Rows from block 3, named by matrix and row number. Rows with one number belong to one attention dimension. Each number is 500 + 40 x the weight over the matrix's rms, rounded and kept within 0 to 999. All counts start at 0. Numbers have three digits each.
# v: attention query, key and value (stacked) (model.blocks.3.attn.qkv.weight, 768x256, the v third), inputs 0-51
# proj: attention output (model.blocks.3.attn.proj.weight, 256x256, transposed), outputs 0-51
v.44:440504520529550487455519524500538422516519474496503427497471554495504447504516442472445502557524524445519487467529485466418526526518546489483541474535525511
v.45:493466522557553485513469485435502501512450551525517579503553497509527407573418505471551538493466514484480536396469518578500514461524545469468466540446497536
v.46:466503509513466491446535564417530525497511486544492533439529527463471416483614473495527458563452440466531473496501409488557506589406527482458477543466476463
v.47:421501522518490542475586430527397465537451528517480496575570534495481541479453501558519456509492523470458619477483531530541512471543478536409550506494459442
v.48:503492524515500530476538457514519498581494608428581429449526471537508473546522509508517516548490525477478612517557492437481480421534463523550477523490463543
v.49:443503498513500454527547587494460454446510472498495436530502471509590547418444553421507492552524565511510471489545471525456532568528526485431512471548490606
v.50:529504501470504450561481470464590475466518496550538487483500461467440530554565605664546508507490536449608465514508476474552504513542491406454487471473582568
v.51:622542476551492477475548465600524523556522534474502494427529506482472465519501498509485502551529540572537451494488514548507531478448527461506513457425482450
v.52:437515554558517478568495452512476505533535574541456564460497489456474464530515488509436518576541478449564485470522418468537517533458498537497511582515545551
v.53:482525454531543553455497518505497506538483566482464494542455529482442580517491517486513422501389545460535477523482407552543496501443577519509530520578532609
v.54:573423453544469544471531472526527555488440495504542493458576409569539569514460511494513505557519472482575453567501566564499514406458517570501457498542489542
v.55:515523568492497545511520543418574470479494522453487465476459488513474509572541484489503510491455490414490424530481472498442498545530543455534510503516503482
v.56:613533526522473513461506515526509541496505443492499422492452465436553539511453598441485548486531496472509436527582507391590440485542470432496530513512532566
v.57:456473516565541487492468479492455483491495492482595512461515510496447475413507554536389517492508513502423495509503473529481499540565548559510482581474442446
v.58:440528497507591446447576504512524524448581484506510558515514496522464548606466518570524489488527509448485589522494500506500442488522497514472490502485480443
v.59:532520502493456482519498513512436482371480465578544568524481498497531438521608491485523492477533519513544530475523479525501494445521496470474487480526501452
v.60:410559477497524519532524480570450565539436463482494433471520536497396483457470448451458504523451435531548489528490508507480477508516461532513519494463538534
v.61:461541508495421522504497618503543470527520516506489484517522509449547529442558492426504499553499529489471527515525555523507454490497497519495516503508575451
v.62:447509457531438452479465500491480587496511503541454486546491466482560478507499473535526483488508483492516589536568519498394467474498512529493510491405522479
v.63:467457451523488421493460534525485467422481440538457476563549455548533402537435543478537528482489504562512493494561493509504521500460487440507548497509454508
v.64:502529512441460541510447433533447493467522481529523514479530540520461518440543547561500562512523498506539514495485543496510473441561593404515500574476532526
v.65:521521545543485508545499494508451439490555501551468487486430413553562458433514498507493473471476475487496406567536498492482543629440525556486516533524456475
v.66:495523463478463598545569450428514534502507523457534540475534498519517549533514499508493498532465468523521463378517474452479558532487457503519503449521567491
v.67:477463489542499473518497508499491502455555506526549549474525483471527498458592462508561524547511475521535454483597528488530514524513496539434511561551537563
v.68:417521480437482492430540491490485540546492499481466437529517444515578525512549590473494484508449524538511577443550576556523460536551550473555527478511436510
v.69:458501487574494466519544442444433475455442534530582473460537437539496484443506487451492527428539472456442503507431527417550432517595576445501438481483594537
v.70:550536553568496452435487548474582452395566491580431485500467523414457530489463517556471560510523448431565454501474530468553494602509461478449478392555497470
v.71:492512488397440489467496529502540463500470481492510529509426464541531501490479470455480428517513508447486550524480496528519491521528459462471484550488471458
v.72:509455502548518522540529492485500564498467494491502474533504566478504522497508502518494540490490446492515550519425432445524519451501565467514518484568436492
v.73:549469536506509449514484520479556460510452488577445500479524521506537437497414494479452543464482511463487503507538518460496640537492544469489497497457550494
v.74:482506499519464513422521493464520456470493453496499455483542490497486565468518597565499509492523522510557584521496520503427466519493457489527470479488522503
v.75:480470495503467457470499441455545520573485470529496476454540517440482465500581488504523444509512514481490466565476506482518527449495587541493538492507466479
v.76:468521465524525563524517520549484536479564490506477565526478463501481485509497560568509496508503470486538491469524515508422500503528490534476529469544501552
v.77:516481492455505468494504456499467495474415578524469508512542442491468541502578498430508515457505548487443521576497462570427543524467439537524489444530561538
v.78:528518513488530550457512483419486580472502510500509548537502521488527522418395547485574536555543529478551477467455511491523465521537479516454468540566490518
v.79:482591595515504480513470527453484529440499476545496487552524492603463529445466498568405554500528486493499516520427499478573532456524474574528495507474537541
v.80:544566470434486492489444519446471555454520522421571526491548576507468494435514492539503488408511473482551498488508495509511499440518485467437479554471524506
v.137:414468508455449424501489446484467519536478444582548510508455570512470503504508488458569504551519514510502558429438523459465441400512480508483502443503517450
v.138:550529489466505566510445498546428474491451508536550490439459494474471459531468475523473471614564514520579432567521465512568516462553478471515510526488477491
v.139:538473544482495480470485458515505462452524532537484523506532475464449502535484534552496454505498469450508458424428507522527501451570535552547531580570495572
v.140:500573477411488524468493518538454497478520455534505468521454472521460535497555513481495481511461455468530495537497474531510502560522432415471525563473501500
v.141:578510488380466463524548488460522424430454495400484503446441498485551486464523473562546481437499491491563537522593497495454465534493500491498445515551528535
v.142:480550473448431516478533485463466495524516462451500516505502481485568547520470565428568478491556593451490509507508508513509513437517479475446522504563573490
v.143:474482471522526528424518500460518505439480540466515469523445464505526505553465479492472492482529562528443430463492565591429420498495480507521482509530535537
v.144:473478480465462469479529509504456503508556464465411481476486525408543452482551513488503454525551547508552548502555512526599567531509593580493494476446513473
v.145:447475522534448498528488459515492512502509472435530462422563484524488526558489487505493509482531520455576519440527544515492468543452520557484488512501463526
v.146:561432511500558474454514478487499564507512454557460512456574555521510497525453461519482537424503476500521510498476480565474500474512558464467513457511496427
v.147:536519543425487460429497421491445584544460550520484446487446512420473499547474481455533461492546508432469564499431467521529506455463423571534507518469414511
v.148:543525476421533548488471512503434452498436472542505483526435502507529516491499533544534499516465478428518471486510509492465568512410554488520503498569517516
v.149:521514529488426530529545516457480535481519472567487560424507480542493487522509519491488480502415521539509426458521547513520474525473559443448498531542633516
v.150:498475523539491475510548580487511493471553549527488461516562521467583426539436458539484417529481443455496516522506484539520474498506477448432439600551519471
v.151:525497578517572492531458449463488508610514465510536481523524522489459592437564503472469492528541425491490511512487563520461543464505525516457562518532501494
v.152:493452473546575556506500529423524557516501502487539559540493517476541457480530468530520473500486435517488456498508542430428541588564498481564475450503449458
v.153:448606515464534586534422529496471478420571482483462503552491436505459503492494388497470553468529465499516454483490471470454527560476409548516479486462485548
v.154:440523435442426493488466511557453506463460514512536483490522523446504497535518434571432532513512547458474547506563469539559512481562537490604505455519501495
v.155:507549523476484536520444429488557458560489492433502445576497483492518483543482492445467488523526488494500481529492487462558541507409469479522436468453416463
v.156:515507498487530533515501529505457476406463485505541512428515550544549499515491522513379511526519529496516493470453493507540519503464515474517454522587562572
v.157:583505513470483535408466491505502508519478486474568451480415478536476517507491483445498513505585508487470434508533558523549462476460418486513538504527496430
v.158:480547458498458563456553473501465432547474493427454544557511468457548548440495512501450508419520496470488498530515424476511435533475530446495480512485471501
v.159:506488514490506506476498563522523552432525486504508502522506492453615494507480504522475514529492486506602506605453479444504525474472506526563452515532513473
v.160:537561455526494460479469517488539574452595412495506549492462468448639477446474483519445436434501493438527505462509596548571518511564522541483505489588480462
v.161:495548476546472438517501444486499505476479488501531486543520418431554500470517497443483579483524501519431482484498460579462554498448529529486557551471522543
v.162:453502444430518477556538500474544497487495558516565466503545548467463533538511512501534584589419530524494538412539445449479456441522509586457468459484509456
v.163:449541538570495444490470432492534480573500600577546563517509471496585519540446471448574553498539525594509459483511471577526536509509539488492449527490434539
v.164:517526530523460530545425510481442503514473470488563564437507499551491563468474517488495541557533560520457499520534493443433578503520466527473435485501426462
v.165:455497556547548428455540489484556490500447534516518501482539527489437528520459521502530528547527543507476468537545431441523518541481501488454547476514493513
v.166:561521523542499451486450450455459501517514481517523510461525430564442575543460479382508493486562478444507513407482504502473563485456434350447606425476539506
v.167:495585454486421459490476533423499484503524528484478544554494532486472571415469453562502481515507487526406508450533513518498540507489535509575530494493523490
v.168:512475498491459501480457533453562497507519436447579461494570396481437442487495548462451582464489520513492487504506482470531526582549516504548510492509532543
v.169:456568597503565492505531513521392506462495467517426495557487573483556477495397527505527419502430511499575525441555535457590503451468533490504501471450503532
v.170:524581464441476493468536549486543391471515476501531570531506531519518532527572514470431487530560505462495540465506472510510514508479465485578495519519450476
v.171:512548454491572500517500539471460518536467489567477472530530524481517537504480451515523475467582443479470511412539496502478532545535446416540585459410583483
v.172:507589487447485523544506537536426455505484517487492484524505495507490499421569466487510476552443503525465467511543405568489482482523500516482533496494501536
v.173:523466496465495593498455471517538468544494511498496446544597484504513498584508535451583479609516508566514478546523504444517523577457474533520507482436456505
v.174:466483469530546487464471523421541450482451500509502516508501481424453501509539598523531469493522525482441547520559474599492549479466518539452501451467494543
v.175:538470427453443505467595533506477562461523538512448507473513517515476467456559517468527535463501470487553512511512508468462534461491495430486500447461445444
v.176:525533459424576508535429584515460492458501470462461472534489513508530431431568453493506533522473545572439515495475483511474458519557458442525485571494504482
v.177:467455486503492513510470519564437554471421489564580483442523518549471479481581524490523485517493560533481413534408410517495480516521532520531475499465473436
v.178:482529492505557496517491527511479478466492475446432483500439574490483477500425464512514581537503524494565465537525526522480512593423473481503492570467442506
v.179:474533523515531467492583428499457496524548518516490498460447428559589490474437565488531519515436511521614493477470416525441449439457531535508524509532449542
v.180:517532481478504493490452540500483499529457516472435456452476521475472457563494535469405521528482520561505507451476563485454466517491473553487480508507435484
v.181:507583499476558473502526471519496492446506442563450404505470462537485468536494401497517481521435473447430500520514546490469502514533554486492646439414506535
v.182:448405513477529493486462484471473511471466524542467413558495532452476557551497498475554516522537534484543497452508536470528434453437566504485471460513504440
v.183:543465440437502537497497540446593444540527460495549510528508496348501514535402503477421535531498479470512516439575467509500468530441483521580468519493570529
v.184:427466485461465485439533563512511417507506453521528484482487548499470481499475497534533517554538505488495566468401485516484446495529507439517474544519513501
v.185:518507515521562525486469532493462493497459508468446543422435523548440454534516461567499522505543452450574479510525541509499455446482502494483554541540404550
v.186:550446542467481474595469527527531531528525500448520484439522434544426589543556547541510536535484450482501467563461519490532450610538488439482490446568462480
v.187:516530508531525537510399495476517410503521488477491433502461509458507541584474517517484441556526511544535535496474446514443432434447419507493571452462500533
v.188:429518497473534479506463492537461517521512445526517495406476535591516427497520446528479556434484447557462563448453543520535519485505508496513462519552465463
v.189:497456519517503510471541596506454517426440461492525533491437517458494485531506528518550455469494490525515464527540551580515508550510537451479525506500529482
v.190:507474419485482571519445472492503475485556506449555460499521457532491486496526542483509522505500461522460517490531474492545456497484528492555498488487523548
v.191:506450518575570423590516543538523534560486546470551520544624544487538534506518540465583505526520527498454465466470477419446501489464527461526553483498515465
v.192:491487485577503483519436532469487514509556498510494519601467417521486572471440474512554529517501524545471490551474579443481487539545526471496521490466483573
v.193:521567522484529496486512376407515467503531495384532418547507520488561577533508540495538564563401542451515497454488526506460481509489482488421508532575494520
v.194:605498475511545513508525504425441514499530482516510539518547557451613517454504542472523431424542493507572503568437478455488525480469529443436472423567517504
v.195:441483459482403469552477485465531537553543518492520507468457510514516540444478521534551449494505469568530493518554504544505480511437478456537506463509476473
v.196:550508509449524528502419486470546557568427514491504456463502499532443494485540538491521558469476429509509473449531521480515552485536555503470548480474524504
v.197:478504517553549496451530534421464482524460500546471455492500554449514481502459501462470527480473512636511521482540503582433513494573472524484409526506459479
v.198:497520484442503499520471466438474415517472559507433518570416483564570482558537471480530514487502558480446531479479547396485514561464491456471487489433518538
v.199:472567457492505494536552389483582508449436485526551461456518606461464478570559497459529481492513462439497446477531493486558497540530462460463526482468448493
v.200:564487600590519462604452482517576472484565489556510539526533483511481528523498516529473499498424525484500489531499492465542453544471513454504489550526528471
v.201:448520481509507471540512558509470384480501527464500522514491543478517518526533446478466515494508502480536526484516445462476477538495532527557537479503479526
v.202:490438455530479541487482444560501496475505536535490445540522502472479476477529429528441476529427543503516515547456557540497404490470476475405460500403483514
v.203:527546489468514479534487447468470530474578523498449486486575509486450547523458492509478487446488554509491460515460493489523512463489478504412527461478532480
v.204:523482521504508460472528483484524454484425505467493507525472495460424535447542545521523486496483472572482524493623497496445498536485461481519452525480564523
v.205:555539434463441502471443475488487468449445500523543513497504453463539495492529527530553577583435511447477535543484521444521430550511452557545431490549490558
v.206:517587499541454478579551498479490534467510486538542429549451481510541426505579538558552478530429518480466523551482442498461499524515487514556475496537443493
v.207:507502521472523567485511466495463535478568541483561478597511544470511546494467516576514478489542506502471457487488540485530457408481563496509465475498468449
v.208:572470513456460519441536516570437539428538522502420504468469518514491440400482516586532540483458498528560540578454515490500501478417493551473396508481483420
v.209:466486452510551520567557509556525489486485511532493498546446416528482505446515539476484474463537508453468506468504422474416522560477399515486463470510465468
v.210:488495573548536493464506471508534439492453579494579454557469491601451463478512546452449494546465569503420450424521477516451470486529506502535539574456482592
v.211:445474529491526460575541437497466516517512505531494499539428533490438526404505506571511474474543499514515503517489553584530524456470554476527495500500466494
v.212:486565498472409499488555501518471480483434480536492499480506477539536510560470444513527517535456499542470513467443490567475549467512491498550523514443505464
v.213:479556427384479524544533523449507436481591484560527517557516515475440495530448419490475573448497566453526487487529462480525453526548559473498489521496501472
v.214:531551540487499500512557478525539510454535558516480506563470463509554448524508444509474482468531487448563509534543506464521529548488453399461493449447583486
v.215:524492511531438493509464468523447537532399518499492542531533528487531531507411527482462356499439394534523449529523551483494482480478441523508540480565486531
v.216:509462445422515474536503517537459495564479467482477512448525528573488508555461595504484515501486527513509496449470530413485489455494541484520589504464516490
proj.44:509477533467492427447503536478516531457450487536542461480518481475498605484489465444474498501411487425476534530467508459485477437463481538509512491608514517
proj.45:504562539491591451492521531480528431532466513442424546596460475466449554461458522538468452504465475491527457517520550488581506447450518461502508515496547478
proj.46:521467475535499458534526505475433439491539540500529487587522516524438551510467544479464496438515536485553505507465480500497540466531507535511470446637526481
proj.47:482533480495476505499453509510491557567524472529547454424480513525548487498502534467538553495490501527464399550528478392477479547552495450487450483470544519
proj.48:467550547423453559580466473454520498451449502480480485471471509518562456464512496530464513561477459454518474542517562508481521504462577488451487466564483491
proj.49:445517475509484533416448565468462473517561510530478534448483575543413541558460470532502566465426464476533444536558595468573536500537512546485549451520523406
proj.50:481505479451486526524419508465489489540497480488470482526555514488465507461511509338490478545562429486539585490538459521536404475479497605492519496473503453
proj.51:485482525501526494512479448524496468487506495518487546550518544475500508437484454518605527540511464486531464487488493479435443497484471545517421474513480550
proj.52:475390477451501512558551498513547508513533474530531411536558552495520502545522478476510568543415551525439582453520519472499545510521530512477561463498593510
proj.53:513422497545478372465527482485512513460455420504454467541504353487508453479512513511477496521552503487535526510488555587482492466547446489479534503498431448
proj.54:519543528515517481525494489470493508455495491469501514574441583496489482500511449539561537512514564453446480432487470475499532442530470492471533490490535541
proj.55:500497447535487492527521469602410473449454480495496492543490533512525400430488468508531530473503496494424465457510549513497441501576474432531453524488481594
proj.56:386479485462405497506590456519477494507559451450438478514481462559530498563544483491491518502488566563478485508479520503467522502561481523379520484514509437
proj.57:585479516459518528429578481530580498549498505502535442501457495520572522490421437490515484520434488509493513480479595466505521521460475400489524456502553522
proj.58:464491492495457481549464506489507465572488535489513498506466560475503494445441485481524533465532496448482513480523496492496507476502530413468532438486553514
proj.59:493474438569488463526510505595500447551512536489449511511527518414437535440480558513485479519457422511455482587417479510468497526521495555451441497473478459
proj.60:475485467580522561521494553513493474557437480414467441482561521530558531498539492560449480557453523533485542377507442544548511537507505424506536511533479493
proj.61:499524517543497511434477381483505576553404473512467490492484494513437466479511465530517460453498478494520476446518493448498508514455547510467555416510503548
proj.62:569486551435543455503543508464495478559517514544487564482529529507486522516446455432480468554494510527547503491533443532570549483535443480546460545509457521
proj.63:524506516498504564458522468516472440513448486485495538491480493580452543463513522449470443538554543426514487543484484465560455531477455459497510426440512454
proj.64:524528549513555446466555519483399520522524438557484574467419461501512472568473523431468419551439509564525479518531438457485528512454511530477493477470515549
proj.65:489451498510530494486465474461482544487540452504499482528429583518509482590500516503526479474521534488534478492484564428500511447502520563519498460488460587
proj.66:452475580521521475494436537600546496493500504503517526530491468488498508488530502504494494487504498574518515535421486477507458597517526517442471546466449506
proj.67:475505565458475528537483516456544475519509509487474480440499526472543538467480520557492422550522506495539508544504531531481492528471493558570440530444485497
proj.68:438471470487532494575407488554511407502474510478444462476398504531515502579449500470461515548598546455475431526484572485583486530496499469519467501546506512
proj.69:547549518436508567512578561497572472505529550502460469494453477565487526518494510589480518558500499510528540590479528522467516507465480526498547533538492471
proj.70:519468430490444516570574465542429521533430456457479422501502518550509575557491473536555468507580505459456496533536449560526538442495451505473488545422467505
proj.71:489472540514550512450519458526494508520458489531473467518508468479421557509509477487523567448490460523537517520489551530465504534512532545495521454505520536
proj.72:491590495450472488515480452471474481549491442488488544374499537505511471442482505515468507481514486508453518525485653573567532505459517579468470487504464592
proj.73:468561473476442517537453523469417487456528493464505550512448474481440531526498416519456502500505555498495551467514424533520426514519536499503515547511512536
proj.74:535465516586513513501515521518465526516517482487497494525485526496569450528502512516473486502520541480556477509465562562485475491488523464506499544501494470
proj.75:488494502457498533481475506523471487542444495545492570441424471551490559501528493531514525487520465558497486404582498510581457508521479465514396519502486518
proj.76:526505519462510494549451529460452471508554511527453457542492536459441468500527479399501543522481469472473458479439553496606558600501544515444520496589507472
proj.77:564483460454484522517567530536440449504458437414502473490486567489481469475516444490512496552466447526491499382501599499451493499440579542528509496550459486
proj.78:505494562459461471512566506526566493516433540505568430525539510473544473531558534477498485516482536504539489539485535537516470526449577481605536522472473451
proj.79:549501514491456496513513429471543461479488510511463491554430469451529518520547453498512541545492508520524403462498545483424415527483605443568490479526473524
proj.80:414479521496519453528568561516478509491482504501440479515508485457504539499529432482485481564425526509562432544556499484597570529526525457505561481536468533
proj.137:552559476567527563500505549477440465455544547510514513468577420513532518513489506470510482472526422576505494504516433542547576496511496460461566425473501466
proj.138:495541526516477502514559539395533508494505530468435488547511490436530521442479484475544494415396538433480521426503481451504503461504546497478602467562542538
proj.139:499482520514481469516491537427523520536434554529566520462429541546427440430501533563502505532568487484520555593536570514497502484402512551529521410473436381
proj.140:444482505544532499495500551480535536457456499545532479445482444479517476496417571549482470444538502532520456475513458446501480459557534527515532467540500510
proj.141:560502429547480495507451512496576545565527548535505454459529541534507468504477508407492531524422466493552525499499532535508449523582534443510542473487532472
proj.142:423453501500529499483478550493478549411550548508555566476485534520515526523469496486396487531467489514459541518506433510577446578548584533459469482534460517
proj.143:438454599502467523525454493443459488493507510488436500496476519434432573487543484557508535523449464508538520452448471370524505511554462530460484542513523438
proj.144:495513583538460579503467418482440515555505483542531600501502490517538497487482594477530549457492484477451562540494459522499501538508468521525497505507469429
proj.145:534532425502509563538554491562531481447512489565529447527547494510484521529539572598563413501471463550463555547513441502459516452523502501495507474468481416
proj.146:514515567540486503508490476507456434480460493486573513486532491447539482481467578524470465491472531487551477481477469519479528622565562586514564505511482538
proj.147:479395495495553510556518484527503352487600502518484527426557483491531506523509522491462548422512474472574469548505489482512463520578579546553485420538510475
proj.148:443556549567504446530525520475493565503551598483516561463446461505472444515505444504497466482581542520558502438545510545519463531480487488504515578405502471
proj.149:478431497541519493512438532508504500438424551454549492589506511495559457523568461602542457494439508474510549477534410604447472512490524439495518450484401543
proj.150:507506468486562469497519437472502485567550489484536548460426431533498506552508475475438574517479476510497571496531542506456546433508508558544595410448435482
proj.151:490475486546479474429509469522526455491474427521540497447524505429558423538437454448566508456445513547506418561479547519458511477483507479472526546555450501
proj.152:446526507509494460557494415540534531433512534430431445542467530555445502566468495462472507471518567483505520504510457437517476492468537506463450518454553519
proj.153:489549497495557492452526428495510510547450472458474603494487510461504441532439446545577385508495495539501595480557526470562484443524565503564514503592563515
proj.154:477504526507522511538495467433540518518467431539505520530502455502469502533536566441591485398475506520471463485450422444501507508515529563524492534502527453
proj.155:531490613503531485502494524527480583448462441504546459491464537527509526493606538464394547500416492452474495508522539504473410484530480534467552561527550544
proj.156:499434477481505536495496475523460541500516504447454481474532435427440519502514521524490476530506521483411491494545488534466453476564480454404577553485470414
proj.157:518494497435479456558479430481493538484539518547488555512565488483529547481582527510507514469474515478487459536514524546465458579472553554501473475527514477
proj.158:525449563469521454478513540526486569479502555508544471521508505564543468571476463494545511533447551492534478530481553463461504474482482557486551511540518494
proj.159:464480499506577507525447537490548535487496423485479477558438530458515532463544520540567494521509541474611610543538468499547553534564546519481479486498492522
proj.160:504456552430516508436507497500440455508464507419474536503481509496423574512490506478570517472531542543468502470530470480461568485442425480569506456483551533
proj.161:473496534398481479454480538417498529471491461496420524430427529537428446454477496548403469463496494514471492564482502488493481454572440450509451510521498449
proj.162:487544571511523604472548559554541504515504456493463575480471476525544469474490456601514414439490525489503476563526486531494503484422515504576510451579508487
proj.163:542478529511533523508425508534463498473478498481453474450467500529420450469576492469436440454446540452597522529469567532496447508526425490503554452493531422
proj.164:485489503441527500506587500520544455540536456499483445494505501424460451502499467553527497417413476485594423518468573560504441501476544531509487562515486476
proj.165:558523464511547416521423508578480485432476503441506475526566452502513405530510503482460515525456512512554533488489560535431429479528494552518491512533500500
proj.166:472494476427512526447581527507477477517484508389482492581521480376505498474438492577491582552475461490500527539489509509548459511503537559421414552521507561
proj.167:424483530554467488520557491512560502492456466536510448492487536452515522538507515522497478501493530457498524498497518499523435472462510534471526462522473470
proj.168:499557520487546460513473477524467537490461587443467535506455596469512578524485471568534482508457453482535534473583521465471515448525442502506549509462542476
proj.169:536489509486494591475530463481502472518474550478512426482441455526475561492568505484510561509544553448478498462490442517440499476522501466427448499510487520
proj.170:473579540458551383526539504447480446496491488522488433477484499510478544488428480583587460501491488451495535507473493535507454525397524465459497574546497494
proj.171:479452541526496552496504517511501453479451499492500518500510493461461511517487531510499533554460486475543501535477512486568482492486591584480490553587496499
proj.172:506446523456432452455492475516495477467475527454491479500450544494536490469468472556418496538503519422521446480466540431562526500442516490509464500488484484
proj.173:482520528512479506497534550496471546527450453494515527524444531513539462450484492546485523453457511540495551472448495546543506428491558424597507504500470472
proj.174:480472543420487485540483493513511528504523529575563533491511489531472560490433442476485523551449481538484498549503495505479487535536450481468552534496499501
proj.175:525483513480495454459464543546543413542514522456562542568504473502467528494491432526526451501472490551440443501470438541510476521512390494496543486571540521
proj.176:549525462492469494500527435486526425538520480537540588473482503441505578473472494492507505522551472439507529502519468478457510469488449492530490464462415458
proj.177:488534469502518480561542475480557438511547505507521467537526470488408433504500488482443554525494462490478469520512569474465496542493545436564461504532469558
proj.178:471520443418501536505450561507478562538486502486507513451481507414504500514515539522556477482482518495462501499505498507523539494568552491548527476478477530
proj.179:524512495537479517499457500472473548416460533449501506425572543448453521521503456480469512485536536472456532524459480557500500573466472499497442464565565455
proj.180:489546587538497516554584522501552525494426494616587540610515560514602528439470437558572546472551487451463471412528450484505537499517501521492494519446545479
proj.181:530498457424507487548457450523448505476491483475473606537533531461506515491507536555484529480545477565503483526577474504564545480407565542499437541487492525
proj.182:523523496549491486430584532513517499526536493484488541455440510543438500526512476501457494425420525483484457490483448501494565527585447444544563511506575536
proj.183:439596510586539460485492441491469526452555516507510516441455452549565504461535486498538496442518508578468512512448501542526517552540477522469488506450474453
proj.184:496534491553502521540427527524483571502601569409559512539560455532600466503475545491475427536525483501539477511509527461491500503496532574476535523469457461
proj.185:512451455493430516519481455532448489486460472569518487548540501514494546504502461501560418550423544532497481489522445476500483520484545541532502485489506500
proj.186:486535512565515500423507468474451477529521511463537503494519531483580479543462589502516476506487511513513475461534494477507510500502512476567571539484546510
proj.187:477453529477514427502585502446433531463501496568485581478479521419473504495471555503439527426520512484465492474446460526576562577512546466507466498492472458
proj.188:550465514522485453529526520438532469449500553524533449553514489502503567499526513492588546483546563503520436496556420462461521517464509467518489431447528561
proj.189:530479470477448534541422397485457501505544552514487386539534527442464568468486534500461556476475480540527477446520527449489497451571530442501522514545506464
proj.190:508491510545523461481473452499520534542465513533525551452457545531538463479518536544537490522402510482551498517474585510427428486521513572520488481531477550
proj.191:452542541414455509475462504531506495443473435535471515485467486480489387533523495517411533335464553517549525644544514550577510488588476537542492543477507506
proj.192:464460534470499549466468570575439524416448556521588495553513470477529536503480459509490519470444518456532550454502436515520555518502480493472557441506523444
proj.193:505423489562481509489475505526547510479483494593507543498515468539569470451517428486498495522514544518502512577493392453500537538487566445474538474484469456
proj.194:455526543490502529538503500498527532512488512550478493507517516523479509529484542514477533542466496498472496416526462531461476482517487528521469518536446474
proj.195:517534499555460498381527536542454456448526448523459491560499522470502508483498538484457547488505513476536516470533545430523492495556536482486419537496521537
proj.196:508449459539620461529526544466508498541552475528510490510538550463538541534475476477552493579473563558539494480510504509501484524482535491481483535481445515
proj.197:534495472516460525496507511525570534449524485499453554469488418543524520457563483514559491537512487479536551523468522454560490551404583481503532537485489505
proj.198:529519530452465536546547546531525535530508457481525462538542500490473528537435534545530563485502431513467472499465448508507525485569566503464533483551505516
proj.199:472496504477478560481464503495471520526508478504441537506492464527576466465530447517589443514557508578503459483503563524472547484459527404556506535491532505
proj.200:407509500539500526463493497483427564405500494470559466559532399465514509476568496486535543506490534571429450507544484498513553429474471497501605477450494477
proj.201:519539552537564435474595474468560492564510499537503482478544465491509410512496516537517529521511486495452498485565583453517482482448480464499483512524536503
proj.202:440508491523541404467502546497488494529494452462560529458457519501488508527461543442521483414485468474544438494525435438518490534516499527536531554505549550
proj.203:466489534539501479502587517456477434469571535527518430519482471532489546504471498496511477477500432529480483392498534448532520449462561554499527510505459510
proj.204:502533491463444564439520446519475513526434533494467541521499487479574537485536450508493535545508477457536506512508543461524478535567533464418522483536435511
proj.205:530572465577493507524491472485498548500454484499513441514487543540438514460519498463439505500486560467491481477501526565513521553436555453500578483547416525
proj.206:409474427469518479539450528503502468501532509483519473490504478525455471492489518454494496405500446513506469444495506485512453439435546560528514541507522537
proj.207:565504422459472448470499583513520515547484471526469479485484432493529524463546444442475512519472526497443492474441485469503478514483445408493512520547490541
proj.208:405460507491550482559506518494480451565530427496522533416488541422425551599533518480419478456486451443514496550643532554541471471485528553485505520534468538
proj.209:521481465464438505447477395460488486459490526480473509486549593474515497569467436443532461466512496535517537548456549506495507514503529530549534538516522483
proj.210:458499503542503488508450513420551477557549465493470534484533466419549527462500463493534453458513523404472510511489479526559490488496461478454525444519505474
proj.211:479398572525512469477447523475504530538505493439485476582525497477557507532538527455519500536491532492475537512477477508489457506515486488461492528547545488
proj.212:456495554579522494493486535517535480557543431451546470502475469458458428450544439481460447496488469503496549550508560450508477394499509489539514577452457472
proj.213:555492473526536589467521524465533508524487497485464451420448532520570504511552514553498461572510451507548554475525527496517530489485516466474469439467515474
proj.214:527492469503510538515543551460467509520497465467511501474486551494448541534507482540576493496529525503441509435441522511485455560528468410490536513549495394
proj.215:484504502439517455481473532547474565482509462510549493500413506482454527522540513526484550459529521412488566486513501546485441465493551540483423510599501458
proj.216:483511526478494538443471520461552509528559531524464484532513522475422557459565471511494499565537538500515547536493523486448481491512497510516470548484471512